{"model": "image VQ-VAE", "dataset": "photos of plants, animals and fungi (iNaturalist)", "train_examples": 155796, "image_size": 48, "crop_scale_min": 0.7, "horizontal_flip": true, "translate": 0.12, "bottleneck": "vq", "downsampling_factor": 4, "encoder_arch": "efficientnet", "encoder_norm": "batchnorm", "encoder_activation": "hardswish", "encoder_channel_attention": "eca", "encoder_depths": [2, 2, 2, 2], "encoder_kernel_size": 5, "encoder_stem": "deep", "encoder_expansion": 4, "encoder_widths": [40, 56, 88, 128], "loss": "l1", "latent_channels": 8, "decoder_norm": "batchnorm", "decoder_activation": "silu", "decoder_widths": [48, 96, 192], "decoder_blocks_per_level": 3, "decoder_block": "plain", "decoder_attention": false, "decoder_upsampling": "transposed_conv", "codebook_size": 512, "init": "orthogonal", "residual_init": "scaled_by_depth", "optimizer": "soap", "beta2": 0.99, "lr": 0.0019, "beta1": 0.95, "shampoo_beta": 0.99, "eps": 1e-08, "precondition_frequency": 32, "max_precond_dim": 512, "merge_dims": true, "one_sided": true, "adamw_lr_other_params": 0.00081, "grad_clip": 5.0, "steps": 7700, "batch_size": 384, "epochs": 19.0, "lr_schedule": "linear", "final_lr_fraction": 0.01, "warmup_steps": 230, "weight_decay": 0.2, "adamw_weight_decay_other_params": 0.01}
Rows from block 6 of the encoder of a small image VQ-VAE, named by matrix and row number. Rows with one number belong to one channel. Each number is 128 + 32 x the weight over its row's rms, rounded and kept within 0 to 255. All counts start at 0. Numbers have three digits each.
After each channel's rows are labels from the 100 images, of 14848, where the channel reaches its highest value: "colour at peak" is the nearest of a few named colours to the mean colour under the peak. Only what is clearly more common there than usual is listed. The data: photos of plants, animals and fungi (iNaturalist).
# convs0: expand pointwise conv (encoder.blocks.6.convs.0.weight, 352x88x1x1), inputs 0-87
# convs1: depthwise 5x5 conv (encoder.blocks.6.convs.1.weight, 352x1x5x5, trained with AdamW), a 5x5 kernel
# convs2: project pointwise conv (encoder.blocks.6.convs.2.weight, 128x352x1x1, transposed), outputs 0-127

convs0.192:122105060165041180108181140139154123104148123125130090116114137108144073169128084122117138142137137075119083134126185126119131115086141126084211144183149116155164110158113121122122150098088152144126145154131091132124088172153084136138160059079146155121115108207073
convs1.192:132131130143098109142114106138140120000084128113156121111131128125152142123
convs2.192:095113127101130118165110043183087113169151135089182084099161092113069060117113146151097108113158170117146115119120086099125124154160138195138118148083080140147129186139088138134101163062140077105135115100102133191131202162142162108132098133138134126126104087110163166165061070135098133097083165102160137169139181136166105152133113141137140161128139069139168175143156153100161172141148
colour at peak: brown; black

convs0.351:125077199135146141134131153074096097131158095130140130172098162180120078086191123119148090097136133221103124165180091112133113147047171196140147105107163122132132167158146160142153113135170142149110135170083116132163126103165077122106167127092079123130146131152105
convs1.351:126110120131147102170229213158137104146131107141130122158121131112105109147
convs2.351:112119106106162131157123096130131155107161143116119113114131138112156095137143087121132157111167134108127086113120141154138130082132124062150137158046161126132139138126138113201103135079073178108148155090086137140080182134052059126168123096107211150119108169081160137169115189171128091104172074179074101182136176180120116188141157154133113143141188057099142120129097105132147128115124
colour at peak: black

convs0.147:108119115147080155122147141078145148129079126135136156159143149066119052187153185170125112144141148133078119130132137153129070115095162145126080106177112085153187065148107146114110075122137125123193141107123204095133198182096139127130159073113148104129163121162124
convs1.147:127124129124128131136139129130132136000124124128127139127129133131121127127
convs2.147:124161149112114119118146102097126150077199074138170112127074080128136141131162081150125100133164154170140064162074134104094119102091145104147068072109109101141099124159154156070111161130114089051122084129118179052095128177130127075120059146162110139170162094143124149194108114168146133094128166101074108105135147175113102166110120120164077169115158133149116111177085114082132128139145
colour at peak: brown

convs0.27:061089120126177106134139096163044143165134129079124088061121145091061120120134112133164123097150102197088117134118110097106088125124096147148157172163063207137087162103131180178140143128128156093135131133116149152123172130124159148127140091100156156111093072154113
convs1.27:126117145136116129122077136124138080068007149126115104131119125120133111130
convs2.27:125119146143111112125136146176110115157097118168112137084139097126103128082132158112128131096116134143106127148140132100186121114068097203068140153199164089106121088157098139137123079093069102129102089076157141124111108101139199109095195057076172082128110099147143123182078116157167086134129174131135132175151107156109087154113134084146056141117197111101199080143141125091150113134150
colour at peak: cyan; black

convs0.346:173103138105085109183146181140093122141150149133154140074088148164086174104172124146110101174102105140091182125184129141111147120144114111150158119162089109185086135138131135143088137134252063094141148129109119138177103178107113132107106152120161113100077104117170
convs1.346:130123148110139105179110163147105218178086085120131171180129124113141126121
convs2.346:095181130075207130106124111134123136109113135091188060073106104088134165139185136141173196047123152059107157137139105100157116111148172055151100179084140061142148138158110144139122114123117092107112158155106134118073148113110151148103133159125203087097098098104138119098129148154146094157174139138087128160126080122131133146133146143193114123127172123104142075138096128100064160110163
colour at peak: black

convs0.222:082160095104172122200149112113131097129084127069165121136121091192143122106072103068097069154080163146103176186147137127139102080125140130102134175112104113122108056159131121153082127117072135118117189177057124110131142073107124174119141161126140133116129149141145
convs1.222:112130097121105129141005107104108144103178120116153141130135102128157132096
convs2.222:116161089112133193132118105128139136105186106141133124120123125108112187101126179137053110197093155110124117110133138132128152155175131171133078142207124152123133116124096095164165133133098136129087208169106215087167106087167119162087174175128191087115125133092150126078118178125151195146108174139097082085064130164125130123138077086135123128127094133144141169112180093137146109141141
colour at peak: white

convs0.8:133095192121178144110138158089131073209147162178118139128190137086080093085163146156126155083146103152120146144134124161099150074088130160128083066114133103120167132138112170130117081127150107064157151124126068174172150115100085143145167099142096143156142147073111
convs1.8:129134136156127124107136137137114097000130090135107157125113144117112113132
convs2.8:081152154124097104150115143095089097150105133134158051137137134089148112149145075142143087140107197169114149145032122075155128121139163145184095151126120056047152159144100177151096176146124098144087122116134118164155174181132135145160103067157118140143165083131150158146152158145118147162088135138156093173144154102105113168178166192092106167132127105163123122097100130079119152187155
colour at peak: black

convs0.30:106110122125150147135155190180131132136138131181152123138116127023088115172099123102233128101157132192149125118156084149109145104157124065129080174081120107120175113115144111130128098098107123144166169134118114161102167178099059124113122136120124057150125129104147
convs1.30:134119122131127141101121145136161207038182130128144180083126147114143125138
convs2.30:163199097094137144063107164080109128098123098085127163120101102146133195167155091148144124146077124128170168136079092107137140098071178160106119047087137094108151105124079138131151111150091110114131099131172072115185175130123161129168154199125187116129160090081128095128084168162154080113172153186142123133127129162109152138133126182135147129100112151066126123148093066144131137104088
colour at peak: brown

convs0.203:211177138161132107192094127187165145175146139105147162137161139085174151115087115122096134150117179145091184089064160116194096116144104131069158128104150120148090102110105101113086149103130116163157155130164077173133111183148158104155130109149133065114158145115132
convs1.203:126121091121121107085043061116101126215123117115154113127128126130147118135
convs2.203:120123147116102116136106053127107103138204181103109077127145117106044156102136172113134170114140139115153117097165105124079110130148136120100162098144066112099141167137078124130108172142055145089108124090087131184171075105091125117175129163113118083120109097129036192107154118183144092092131117131133113181130130206107141145148095069159115093105158106152180123145164145160120154150131
colour at peak: brown; black

convs0.316:031151132083104127120149123169090135106149117099049135104185171100058162149226120088126146149162166111113084071093115135114165123126154127108129141103148137182128128099077152130119188086136132090153096143139131118118129094148087164162149112164121136106111170143150
convs1.316:126124125127122120123138124124116156255137140124123148120128128119128129124
convs2.316:132144111155180149120154157106129117116165149103122124166110071145143122123118115093197168143127138135171125066165125137200153068145145218128136097116212166127117145111128116169151139179094187136120123106101109140097194120144138186131109191093088125161129106162115031106151145143120096121130167115104145096152131113098078165050125141170137145125166144157172098116088136096136124119068
colour at peak: green

convs0.317:103120092130147143146125131135044113096151085106144142108084161123128113083141130113084147166153073084195149133195167156122111121049099138122133169133156132084131158062118084152104071146101101122140115117156148067092098090171076134102100131139089129110119184176122
convs1.317:104129138122128145208121170136104194216083104120140130145140143119121138124
convs2.317:144131097095093145237126180149093159129109066088126111164155133096134146131163168121100111150176070159134172155180213146116113099138137118112124124125097111104163138165143126150102087134102150169142115129162147126141092102136130177101184126121056120135111131142168138169088082169123061049195116081094149131159097122179140130150121123128077075087151143145172105117110110172134150103116
colour at peak: white

convs0.139:175142106140153087152073098140170123109056158128160120081141151171153153144127125081102136124108157126138193093124143118127158125130093119135100134107104110123153151116145175089149083179216149131124106167151121142226115183112144040095118119095089176148099120122136
convs1.139:128131111130134138104145147124121113255104120142139189133120113134122126125
convs2.139:097119075074153172084110059113165087092155106064139163162107150125195164129163090191138191116106133117138166121135118053106151074108123109191118117143087127118142127146190170156086168102176086075086121140158120176109129085163112115147114132151099117131146125113078108110118123098104117093070103080110115118172141113112147164123148104134145120091159135130079181140208109099101160143111
colour at peak: brown

convs0.40:084080084117118093107197117139162104090147144167144132168152151128161149144162133144166128161085178159152119156112080155198144168122091101117158136109117162141104216093178095127058095110165083073118203147116157087140145144164101156140125110130148108119142097104114
convs1.40:135124146126128121116120147126125255136131130134100103123129127127112149122
convs2.40:100178153113195123114176122138126133105118130092123084137123149096155091125147107142219129041144145126084250078090096144136093120117149131129077178115145097117143148134178143162103167096108158094108143167073150145101177116066174140114157146142184141154120147096139135162113200139165170118110114166081172111198124147097126108131106149185127107160126094144129113138148109114134133121122
colour at peak: black

convs0.151:140206133103120093102121171121118094109088114103078201134153125087104119170146076143130132124123184102103149073135144144136131113122148099154091171133094085136106171120195156101119145102166167072168083129112128145164118169128150107070143149069081159071153137151188
convs1.151:123141153137122129137100138138151133000149132124116059113126119132115148136
convs2.151:137154107170073122083126176128148112158123130191106079131123122143129216152138109164159113126090107116075061117152090180077181157092107062115170134155184136146109109124142106197154157077098092122143102162120142093174128094100118134084171156133169148131125189170146166081143129197125123153135101081110090117120103121063102111123129148097109115112092135120136127152106186147080073165124
colour at peak: pink; white

convs0.190:080121135194108144088144142151082094110110073080087109113101181082109077058127139106107096132099164117152187159124165140147117085077096118138174111186088138140163086156104102108117174177133142115141122136104123149124073123067146085081100144139117121189120165092131
convs1.190:116143081105116102111095061135132122043074108131151115147099126168109095138
convs2.190:111091122093099166097175111182124106128096128140082112106159105173158107100061121116128097166086168094158160144198121104144090166139139229161118084168109132064139140166154083140092084149100144125112072106121105114119136180119154151126140161156130090150106137107119092131158156056146127138125133182104065171151145172129163128151081139077076191099159130089146115120102152120173115107177
colour at peak: brown

convs0.273:076129146147108109119087121140180166123145187145154117126105192077135184089125116121092180158169162149121168095092128098086072093109079106135114155116149082099092091077160098134167142178147111126144134133106095148078128099127149062139114101158103117117109086087209
convs1.273:131136145131126126127053134133094126010163132142146101161137120117141106118
convs2.273:158083175125140132118152145117105120149122124214088133110130139104159161144052091129116054124106166091118162108158099171144083135163199123133127143140101155119166079190117093131157106098121130119113140124101081119142057117168116099096139135077188120181106114113090116172139076087181176134194136119118124194165081094130161132139121133186153130106087086121150113138095127166106068170117
colour at peak: pink; white

convs0.133:186144137134152173143172158126113082065120114103123126144127053174137108082193127074151136097145130164160126127135152103142100139131122081200133133143145166109100151136111099099168149131123085111123075142114187139125108143168124111105135052135058141106055106195143
convs1.133:121125158067127124139235202111106125145145126101134160137130140120115114120
convs2.133:083110141138122095112100095146133156118178120143112111104108156161177102130143120166103133111125093092129127088124073145085139064096143079126164188135171163098104175126110144124091202086158130137179140135127064144124170170095127162150121078158131132126126061181107162146177123095094145151185120124121141067097076082088183177082134172127092099139187094205101164127128134118099090128133
colour at peak: black

convs0.242:154134154115169146111155092130142107120123129119120109129131128148081153194127127147051127099221078189120127079099118134240108137130101169139157130112186068163151066111127178110073140169110141135148136112087130145081112114170128117156126158140086128139111116117156
convs1.242:117106099141123127036088131133077113171207149113149114153131124146135120150
convs2.242:094091099177169173160148132065113129113108137104143121135185081138113203133140103156126126171173166132110147099138075081163118088186117078158106170080185108117160110189132166136165152135108056132109087131099132109111219117052083143141110099116162133148127165131098109108153134142124077094185087158111133170144132134079126131113189180115145155157131133096107155097071117148130131118138
colour at peak: brown

convs0.262:122159145079112156138115124156048133101145098127113116163170168145114127182163182078159134151072155082136166070115119107098116109144120149089162085111159120135128111164124163113126098117109167118087161168149152103105156109186100142091111075126124144110059157233133
convs1.262:127130129128130128139157136126133168255151132124127149124124129127129126129
convs2.262:120080126121140128186157175138148129108096136103134114209144132152087131134173133121105139138111117204167118102091096121138164145080133146116157104113139076128167135101180136132159170072123145058123111098178238121109071105131122055124144081123216122176135129147123096149128173162124116160077130059085146129110084119100093132148156159152092165133159076141115139143165125142096127113100
colour at peak: pink

convs0.208:161148103113121104085167112131147071160106115104133142123107128165132128136131154122165148121100042103146205061144104133163105099151157141118140119090162189124079154131126162114080109114097184057068111119147074158162134121178148087131193171137123159136167091161116
convs1.208:128147125133125125130062146126133105254172133126127139166123134139118132112
convs2.208:091116105106123198045138062147119094115123132142119083106158140155159206106141096126124160075134114107142133139174120163118103082136152125141114171143142106126192154179145185140075161106144122044114195168120189165127109149143182158074166143128185113192095115082084131169148175164130071139117089145113133166132163130109122121109153149135115107119092130143112153143148092071110154119155
colour at peak: black