Weights of a small image VQ-VAE: encoder norm batchnorm, encoder activation hardswish.
Rows from block 0 of the decoder of a small image VQ-VAE, named by matrix and row number. Each number is 128 + 32 x the weight over its row's rms, rounded and kept within 0 to 255. All counts start at 0. Numbers have three digits each.
After each channel's rows are labels from the 100 images, of 14848, where the channel reaches its highest value: "colour at peak" is the nearest of a few named colours to the mean colour under the peak; "responds to" is what is common among them. Only what is clearly more common there than usual is listed. The data: photos of plants, animals and fungi (iNaturalist). In brackets: how many of the 100, against the usual share in percent.
# conv: 3x3 conv (decoder.mid.0.conv.weight, 192x192x3x3, each kernel summed), inputs 0-63

conv.38:131126088122148130171130099113168178135070111129135167159141149147142120117146118127131161133064142151124107090184149166134108109140123137145086148063164134133136144165092126164113148151160050
colour at peak: green (32 vs 2.2)
responds to: phylum Arthropoda (77 vs 30.8); class Insecta (72 vs 29.2)

conv.132:123106195115170094140154143092096135083151118185113078157148126092163121129132120135165152083160151133118141131110134147098133145092120102117122102072157097131131154125179023054083135156116153
colour at peak: green (50 vs 2.2)
responds to: phylum Arthropoda (76 vs 30.8); class Insecta (71 vs 29.2)

conv.41:142166094155128120135135104119060075134103013139088117103154102150114133156149104116098127057102124125130142126106153139147174120101091072116118102123120163085155120107085065157157091103134150
colour at peak: green (50 vs 2.2)
responds to: phylum Arthropoda (62 vs 30.8)

conv.32:151133124159121127192151121124124153110101147161140128121109155112148168151090184062170191133105098188143063102074145174100135154125071163122072123100121138184131168149100123112109108087153104
colour at peak: orange (25 vs 0.5)
responds to: phylum Arthropoda (75 vs 30.8); class Insecta (73 vs 29.2)

conv.123:149136136037167133124152134104123197137115119129128151185134137148188163101157128116154184106117111178123142085125143153111075122125136129143127154049131141165152148162080087125080180119133085
colour at peak: brown (63 vs 24.3); black (31 vs 4.3)
responds to: phylum Arthropoda (70 vs 30.8); class Insecta (68 vs 29.2)

conv.77:114112142091095140135129109159091165103100117145100111147075163157134139089085151072191120157100079209149061097098153155136099131152093157101097095117097116157141123098100102118180145120140117
colour at peak: orange (36 vs 0.5)
responds to: phylum Arthropoda (72 vs 30.8); class Insecta (67 vs 29.2)

conv.114:141115171091148132118136116134186184104157228125149139131082145122135136093121162126142115207145123169134096123118122125086064135152169184137141132104131113165116130147157167090098183136148107
colour at peak: pink (36 vs 10.7)
responds to: phylum Arthropoda (80 vs 30.8); class Insecta (75 vs 29.2); order Coleoptera (26 vs 3.2)

conv.164:162162119092235125152174147127071169143126110153114136128117113104143196054128121089196152149077113176145118093098136159074086123158117164118089110087152170173134164138081104101089153135104098
colour at peak: yellow (30 vs 0.9)
responds to: phylum Arthropoda (80 vs 30.8); class Insecta (79 vs 29.2)

conv.73:157146121086128120135106092108146150103124062132123129062109125199082146098125121119113104154125118127127127140064159134133166142152142152156137069103152150145156085139110151117118159105162137
colour at peak: brown (53 vs 24.3)
responds to: phylum Arthropoda (79 vs 30.8); class Insecta (76 vs 29.2); order Coleoptera (26 vs 3.2)

conv.68:157166145126091146114161158146122066181175100128101150131121101115132152119187156107180172072050108144106122107174100149111097116138105118090101163098079160119142163139072066180115122080108094
colour at peak: black (32 vs 4.3)
responds to: phylum Arthropoda (62 vs 30.8); class Insecta (61 vs 29.2); order Lepidoptera (33 vs 13.7)

conv.142:142115108155193105112119143113081175080083136155133123142130135152142141134100135123100147123105103182135096140147138131158111143169123117170135100139100127173158117109084081095137141134126099
colour at peak: brown (54 vs 24.3)
responds to: phylum Arthropoda (64 vs 30.8); class Insecta (62 vs 29.2)