config.yaml
init: "orthogonal"
max_precond_dim: 512
warmup_steps: 230
Rows from block 0 of the decoder, named by matrix and row number. Each number is 500 + 40 x the weight over its row's rms, rounded and kept within 0 to 999. All counts start at 0. Numbers have three digits each. After the name is the row's rms in percent of the matrix's.
# conv: 3x3 conv (decoder.mid.0.conv.weight, 192x192x3x3), inputs 12-17, a 3x3 kernel for each
conv.35 102:540588579525401460509475472514563565482491437570427521499523539490409399537516545450505482489489500488495517454445459538478508519496510489547558482609584480460441
conv.36 107:519499473506510518480487509528474449471523503463528547444468421505523514509507504482442483505514505509535490509526447503477497492452508478414416534522502515526541
conv.37 093:458464517495522574476512481450495506500593533481472517510462502517582451478462510463538526511570540496441474480477523573411489436523503501494485538427458499592540
conv.38 090:463543556427501497484526526409543526336465497436525577478524554418509532380481571526449513536487458537535462492520495512516518502486481524538499499523493512513527
conv.39 082:520478553541407484518534486463546539505490505517472482474487533460461443504494495488451489479582502506459492503469565459493438507488466479493474478557542547451478
conv.40 114:468513484504500518450444493468481519458457530580547444575583499509495506437457489544498469540533524458494539479546465502467473554480531492514508506515519457493473
conv.41 064:584505465456537435494547513436470517442511482517492497485382347452394429496484409476509494526500501520525508527473419467461465484521470553462445518526460491488497
conv.42 065:480505532420510479439495544517494497492488469465498495560485549491495465555493504430507466436555440431522520433474478492525487436506512546457502516498504537447490
conv.43 102:490546523498520447509515453551466483528465524467466520518529490529467467495480481453491561488426577481530526432558487465630445468476467507541518560490459506523486
conv.44 103:504506474565470432580515471551539500553473423580492514459550475491462493460569511470490474453528494484516515445540497470522496491486496514480544557490536542433543
conv.45 086:518522506485454516495497515479488500473469507468535497499573503524483512436558503536520455468469538500583467508568465488545505451490511499516545488409537485501505
conv.46 138:483516537481504472492500516497474503513561478492466499513459517496551487517450546472495546484522457461490553509458540490450501505476545514468490498593543491452468
conv.47 136:476506515490524457448535477484523479453555485518486503476485469491477538500511492504506494459435569475544489496495478532417544507525474502528490480577460511449488
conv.48 088:513459477511576511577496540492510549515509524566497423543568533517559514496397466512467512486552534448508542526489504463495495522522546497501517506582552508488457
conv.49 084:470462563523511510506495507485499510497463473543505500512523534518511509456489488581553490481485518485537519453574556514470489515500518535404535499464496509534509
conv.50 101:506481495506543432495519512495495518522464508476514511483501508526478511512521492505499475470488496499553439475502487481651437491520460488534470465623478508463517
conv.51 109:474467548491502538513492484466536486475512495534494492489524527484483535467493544552488423572475458516523515506392553456469572563505539492474555481532559503527503
conv.52 116:470513511521471483539549505523445493561539531443484560469508472559488444491537523470543497502420539509473458475515465580537449446524482476511506529509490506480506
conv.53 103:475466456567542484555510513607479493529442485495555493466503477573505549465507507513493485481492496489543477505545516487584456486468540474495486480530492523505494
conv.54 107:523564522516436506488546500563548448462556478451487514541536486447398544541571519516568492435512549517433509523507518481426563548537480506497481492560546527429467
conv.55 100:474488536517522555451482514466524540510608443531490495464505515457456526464552514528498550505511487481454482462526505393481592438509529471510471529511510547472494
conv.56 100:524493486522539512501499489445515492564554517473541449482431507548526490458537484490524483538458510493459514542480481442512528485520468460484521577536470448455519
conv.57 104:510496484623425531474533476548493470492511512519481495558449513484538494446538505500460534469479581450564468497496513562488485490509483508474529472527480495494512
conv.58 082:520517517464493449529535502523476476410419513494545521454512540502522529623511433521505554493405529517539591479505519523569497520487518481527499521512442463449441
conv.59 106:461475447569515535485489497472466470523545549468447461441461435497501489567575560491482498522526511524508555521498524464450459539526556497516476557503477481430468
conv.60 102:515547484353520465484471534534433519491415527535525488505469524378443477565469536505567473563505508518463505534478511437482472543449499516482542532567462505468512
conv.61 122:506483520477438522503510472474541490540518473469472580520479516483563482496491510458489575516560441509445496495503434530477556473539469481490508473486539516524452
conv.62 125:439556493566408543451540496496466499512560483463461526519426538540483450483539547473458517447490538486583439486535521488420525481545459516485483490504496530481468
conv.63 109:459485512460532487545487539546503535467515473513519466532510451412484459534490488540526530583578477471400495510490483407537541520486492515497525486571492499456517
conv.64 073:509382528477569500515473524555441456483450520492529445538539514543550498488497443529474496553513479516517505517536532501538417521519525443431478482482468465476507
conv.65 112:509507516475523492510529518476542499447510501483510491498500492532489500482458541510511468547524467507513452492454504489534602499452544478518462530551444526534449
conv.66 085:532475507548423536484551476476542475562549437482504471528528529462455468522532513496538445483589500514486447557481490491468538534538505470436497462529514520529527
conv.67 132:507488497451533534522470538502526511498472499485517503530515515499517497518491527490514530528494419522467524490514543479511491503493519501529496484390549480551502
conv.68 083:513471546571551480526485571518523505515492557581480521451484450473545493508474509486575446480456465524540529475496501488560475475460460486469541506644486494482482
conv.69 107:510499478509497487460459496413506486491487489585512488476402464499456500576521532525528467486532503432498501464434530499462545562514518502539502484501528476508490
conv.70 088:516550519473511469476399437523510498550490492479499503484529526490477468550524520449500484484469497512534549460519479499574468484442436531482505528504500536456499
conv.71 096:503586501452476476514575516479460485466521521506558577529557473492471488515511500553560456516466514497474428526580479559497470486518452487479540472372534501522519
conv.72 090:544486581423492490509506569475526515493509489463548505569521495555467397491497448539498559522483455502455508542439514461517596480438484513502499491532463500537522
conv.73 093:537503479483450466453505533465435535485513468541529512408391345578506396594599444558552482474484495494487490495486428500552500519533472519481483575481500492476498
conv.74 080:472517548434385463495527544441491598458424455511503520485497539452511483503463500517435518569519482564543499463511484555479501466542476523506485487464505465569511
conv.75 085:501504486525498586519479479486492444539507532498420495514524560420566541454457475520526474503592545510463501522500509459506490539525477459500480494501510469498496
conv.76 073:493463440500496460500518539489438445515537539472511525539515554477512444487485500541563600487505559520482489546522492481534433480467452489522527494475464495473477
conv.77 087:433438441484474508552556550442456474517470493506559514497504531498489522492490451569558511478503534448473467521457502499474509516488464475503475518532515473473493
conv.78 122:417477503446530510480536509464471496385525544430552498542495543470503506455458493549587540547564455499468454574564489527441466516458515530514457566445456530466480
conv.79 090:466416539470629446512474495473443495526485484485479524465550444539455481519527502499486501546553486506490490529566502465531506495444494445486502446492533547526516
conv.80 109:497445418503539598486522526514464491515450486527494511502484440485600641517466449484537475493562475480483456516486468446580657526470380533477463499497475502512529
conv.81 119:539497477519532472523528470529496464491446548462568493461456533548567436498513516523449485511465531513503499499500496543551451457506502490449514565429459518519511
conv.82 080:478529479451465558494521535513511537454438588483494613512528477499510522417496516505505527525480519509479484515506544537496523472465496501530529521472527573504437
conv.83 097:479539462416527556428486558439551514388500525453537541622486383626521425545495494584439460564531495542476483525539472492502520514469482456508460539509506490521502
conv.84 089:489536443450581485528496452517487455445559585438525515447545488517518543484473428509435421545520590517465439454546487454553453483515453506517517502432511497522562
conv.85 115:502457526477490531455514517486538497430529525510486498526431522467602434448487534495489557535524460513466533513456554510404540507498495510463489470523474519547486
conv.86 100:514507543557484505517467504562492516520438490515489505532488538491528459466437524495507558518512457447497521470493501502520510481484537524441510526434513479525505
conv.87 108:511459518489612461492495468500495488498515444510552519498507480474505483531515491511505501445480591489485528499500472475550465502572453477499486494569485519539459
conv.88 122:463460533513524488486552542524474492553506493443514523541494502520558461526492473488453548526509468474509477517517492564482440464479473483469498491548530504502464
conv.89 122:529471509525571521509510488492563497483407545507532519505509502494501521456491494461471467516551423462511460511501441471502511487517456512517487460448521517516509
conv.90 135:489481505533506500482521482520516485470455584486483498469481516602510481445505469526605498478406564522473437465461512563547471496474516453552504520446447508514528
conv.91 113:459516479559595501456561509524511462537549517456545470473494461525593497505558535526461498508461476515456535459519474522600487489490511503503492495518508531493485
conv.92 099:484500459554547516466541528496550533507493474575449491490523510490448553498511458513485434510549470484519459482537453491510514528516476507491519501476509563434523
conv.93 093:537502512507467582465499504443516533555527445523474488501471518399437484521488482467496482477646444487495546519482488447376541512538491580443547459596541512491491
conv.94 137:508444517547398548499503514486471525515487515520461475521503479459498491493524505514488506464603423496489507482552491526456480517481505508457507522422567500494532
conv.95 092:542467537503472495512480489531461477398389480603572525476459419462506474531595551463489530477500532442492496490509470563458522535446543499483479528496507495585499
conv.96 093:524496475480485582504546507462525455452552562522533506475513487599513519530587434538522497493464510507513420507490510507497457526544418507549478520532530484477481
conv.97 091:514559527484586494559496510546517508433473539526498483546535520531504497465486477486490526484387473525524487508464489496529496499486504538555494452425488492498560
conv.98 083:499512468541483491473524523521489482560523533435483500528453493565475486498494527513497521510486539538538500535489483467516455527514528484499491506586524529500470
conv.99 086:512541536518518465540537532562532512461490493508495545510518478530538439460415502520491539513457452437481513527547516470531459474464518483498511495477512521544491
conv.100 115:527515493522503485460474456592464523501490510524520519524498491455479474524551524500476531486447494470471463485486469534527530473432454519487488487454486480508527
conv.101 104:523517519513471453528495506458499560541501502540507495435503522400463496542477476502527494462516512478523501527472474537410460449501504495539540416480554475489508
conv.102 075:455411488495567520509466475483450470529503477460520627421400432525496504524558525466566535497475475471426461468440454520522476482522498515456484454490566526592499
conv.103 104:534498455509457490519490480486461504597431498466550484490460526551451496524547472493442468518554573514514487509465501501556458510545465462494509441630441476483500
conv.104 088:506481549486433536582508552476472490508558546422527455550518537463443489451478545464488421461532507554450481526439508543499572491386536528485525501480475486503512
conv.105 087:457499605515473471552449496531479486576484499534471503557500517505478500580434483485504526562538436487476537505478535494455494535419542485506536467545549504532477
conv.106 080:524503509517457539514542508505488519493471491515479536472544482465465483528582486528547486427489456488544487488559503475544474488532481501457502490490485484488524
conv.107 097:532497552531476494469508529504492530565475522463518531512533482456501531483529478486442567502564458511506501477512481484536488508493487512494467485541502536468465
conv.108 137:464531513528442525489489538498494512501478529546439492495482524518488535513475504484500505545534437503483467523496498516418548525414547512503486515489497501502483
conv.109 092:489531441463506458456512479501471497519474460591496490485500448473472462450530455494499472476545506360513534474535397412529490388544427524480484551491506522481488
conv.110 098:509432481490501519530469525517483500482503508510526461540490504472521463532506509526446483498476459519468542522501524496470453515410537482394501507506520490492446
conv.111 075:454529517523413492524482468453601535515524439543509448538580599513351403571553466431532515434476461530560520493477508473411552485534502510458521552529562462477467
conv.112 065:469428410499507477540478500541547483535462525401479444470555487492515442437473500470462512435486516526519530418549432450592518423521389559484536530493489488471481
conv.113 115:455503504512507537462483478500522452511462501499489536511497427495465538501496514541478473546510494462521485502489547483468500528529449520582466500514442468491508
conv.114 067:475523480482478475457498504487508558552550455513536493527568564567481579575590577491530539493485488473460528546525497500460558473532520535526515460501557444488532
conv.115 092:496499540540507512486451491565473533497493535498513501527484513483598519484382496526435522520535445438483514482482497481469511512476548501447510487470522565630499
conv.116 073:551428512468487495546508584510459497555450538536555500534537446545506553561568502460423510509490553446472502492487480473513550517483511502488495467467485504522515
conv.117 122:515533466508403551516544489476514492560546487469461494507532522527466459497481483507505493568551472471473480483482472548513494474473480480524514535433478527547507
conv.118 101:511520460458439488499468553496489484493466492475508477511531501441463448513506494494488499525574451527481552472518487480543473493524490507474493490455520500479512
conv.119 101:517505491486425445532558575529537537432415451564499573485543545509381494509569502509512510456408444517522539473539529528485485505445512463556537517503511472423496
conv.120 117:520539501525402576492484476453444532604554511501447515553450552510470538507488519455416542478612512494513454499468488523464557510536511535559492482447488502476504
conv.121 128:532592514426431506495475526466541531494541474464494511451481478521541449522527510496553475417471481537480511509520455491490492510505473496444532538503493527472483
conv.122 097:469470538498430600504507483460506531525462486474472531505477517462586576506520542523538640477510433508520500541511523482502572548509497473449522485582482554470431
conv.123 090:454506521489587446523459541475523506542550450446469503513540483503474459511523470481548489528527430471523504510499435493600449491544478502436547523532535549429510
conv.124 071:491518519502485489530583541484475471437513525554481518502520504473564567576491594545589491570513425507464516569505546471423543519554578509466487456490507527458568
conv.125 082:545515462530507491522516529588467497484431550521554521479496537608558514494519509475468433456393589507548469494467549535529489522511506486520538526443447513559480
conv.126 100:533527486387484500527544550520494484531568486401522518506514494538484455502523494445491510452450530526444522498541492444563534423537525499467468518519469546512519
conv.127 092:585467488488471515538459513534517509522359511553541485470510490476472491534516471514499448542556440528537492490458487530522505495488505484539530539498518446521529
conv.128 105:505555519517362510499572491524487508518539428441482562515525510544462488482536515497502467479491526488469461456506476544499531487542483488476486528485511527473494
conv.129 098:470513532483458517563537549529554482458556484479464539509519515470551539462476547496482484495542487492515494495506532476542555492471505480460511485577451503431489
conv.130 093:486578562467492488474517492463508605519410500490488526514551515494445465483528441550546551490500466496497492496532507479546433477548473541511486463484441515525514
conv.131 090:501545557429561451508496508493539518468484495502495523459603477504584589524440507477457466567458497485525500444483502494523522527498513511496411520531543477530473
conv.132 104:488467496479415513538471507452546529439527517576531447577522469508515422550435475486570531475591458505484561551492491534383513546445503518457487501434475454507527
conv.133 095:476524517489500489538499498532516508446460514474539492447468501415485523407527607423465475498511481472515506429456516519541516512488521470499503493550502483510532
conv.134 100:555476484563509463494468538530475508600369546533510521508526475522455611485509513513467511530502587449515492481511511474630461486545483482548463478521419536528507
conv.135 098:523440462498531547485453528505484522480414594521585430465468497560574506546474477505462495526439515511539510499507511560475482466513477500550520451428469445586518
conv.136 079:487500503493483502502517512568520553494411546451466549490549566485535591396491532456487491470480520535494482444510528507535446470516517522556545524498513494494496
conv.137 095:505527455513526506499501541478524493467543555492471497532551496511404476452502469476531477484466448519510510531524481525434494480475511510566504526564452536479504
conv.138 086:526486488522458537527439551483471500484498561557452466554468524478485550504439575485483503545517543538481514536445558544441561563448600497522485483538465464460454
conv.139 074:529476536551571535437447421543477480581510525505461446513459484533511520550537522484447475514550582533452529522496471517486483523479578509463505499501501475472517
conv.140 105:522495483553501541527545538528464474566564558497450493579587550503536520448445452542549517499497463477518473508523544478494513464482495528489550490486524547484457
conv.141 089:504478573466555448471449529550475546457463532528528489513492517495554484504444470460523544511485521450535522499506510475487463477474518496491504486576525496543469
conv.142 101:448498485503478439518510492473507431529500452483460544464527508493425497550537520441489501487503502580522547486553518490464515509493486507509532542449535479455479
conv.143 131:514484487434628466530440501531485488483469504486575505508494504529423538550517475504542493482472477536405538508512545470497505554440511498502545468594447521466506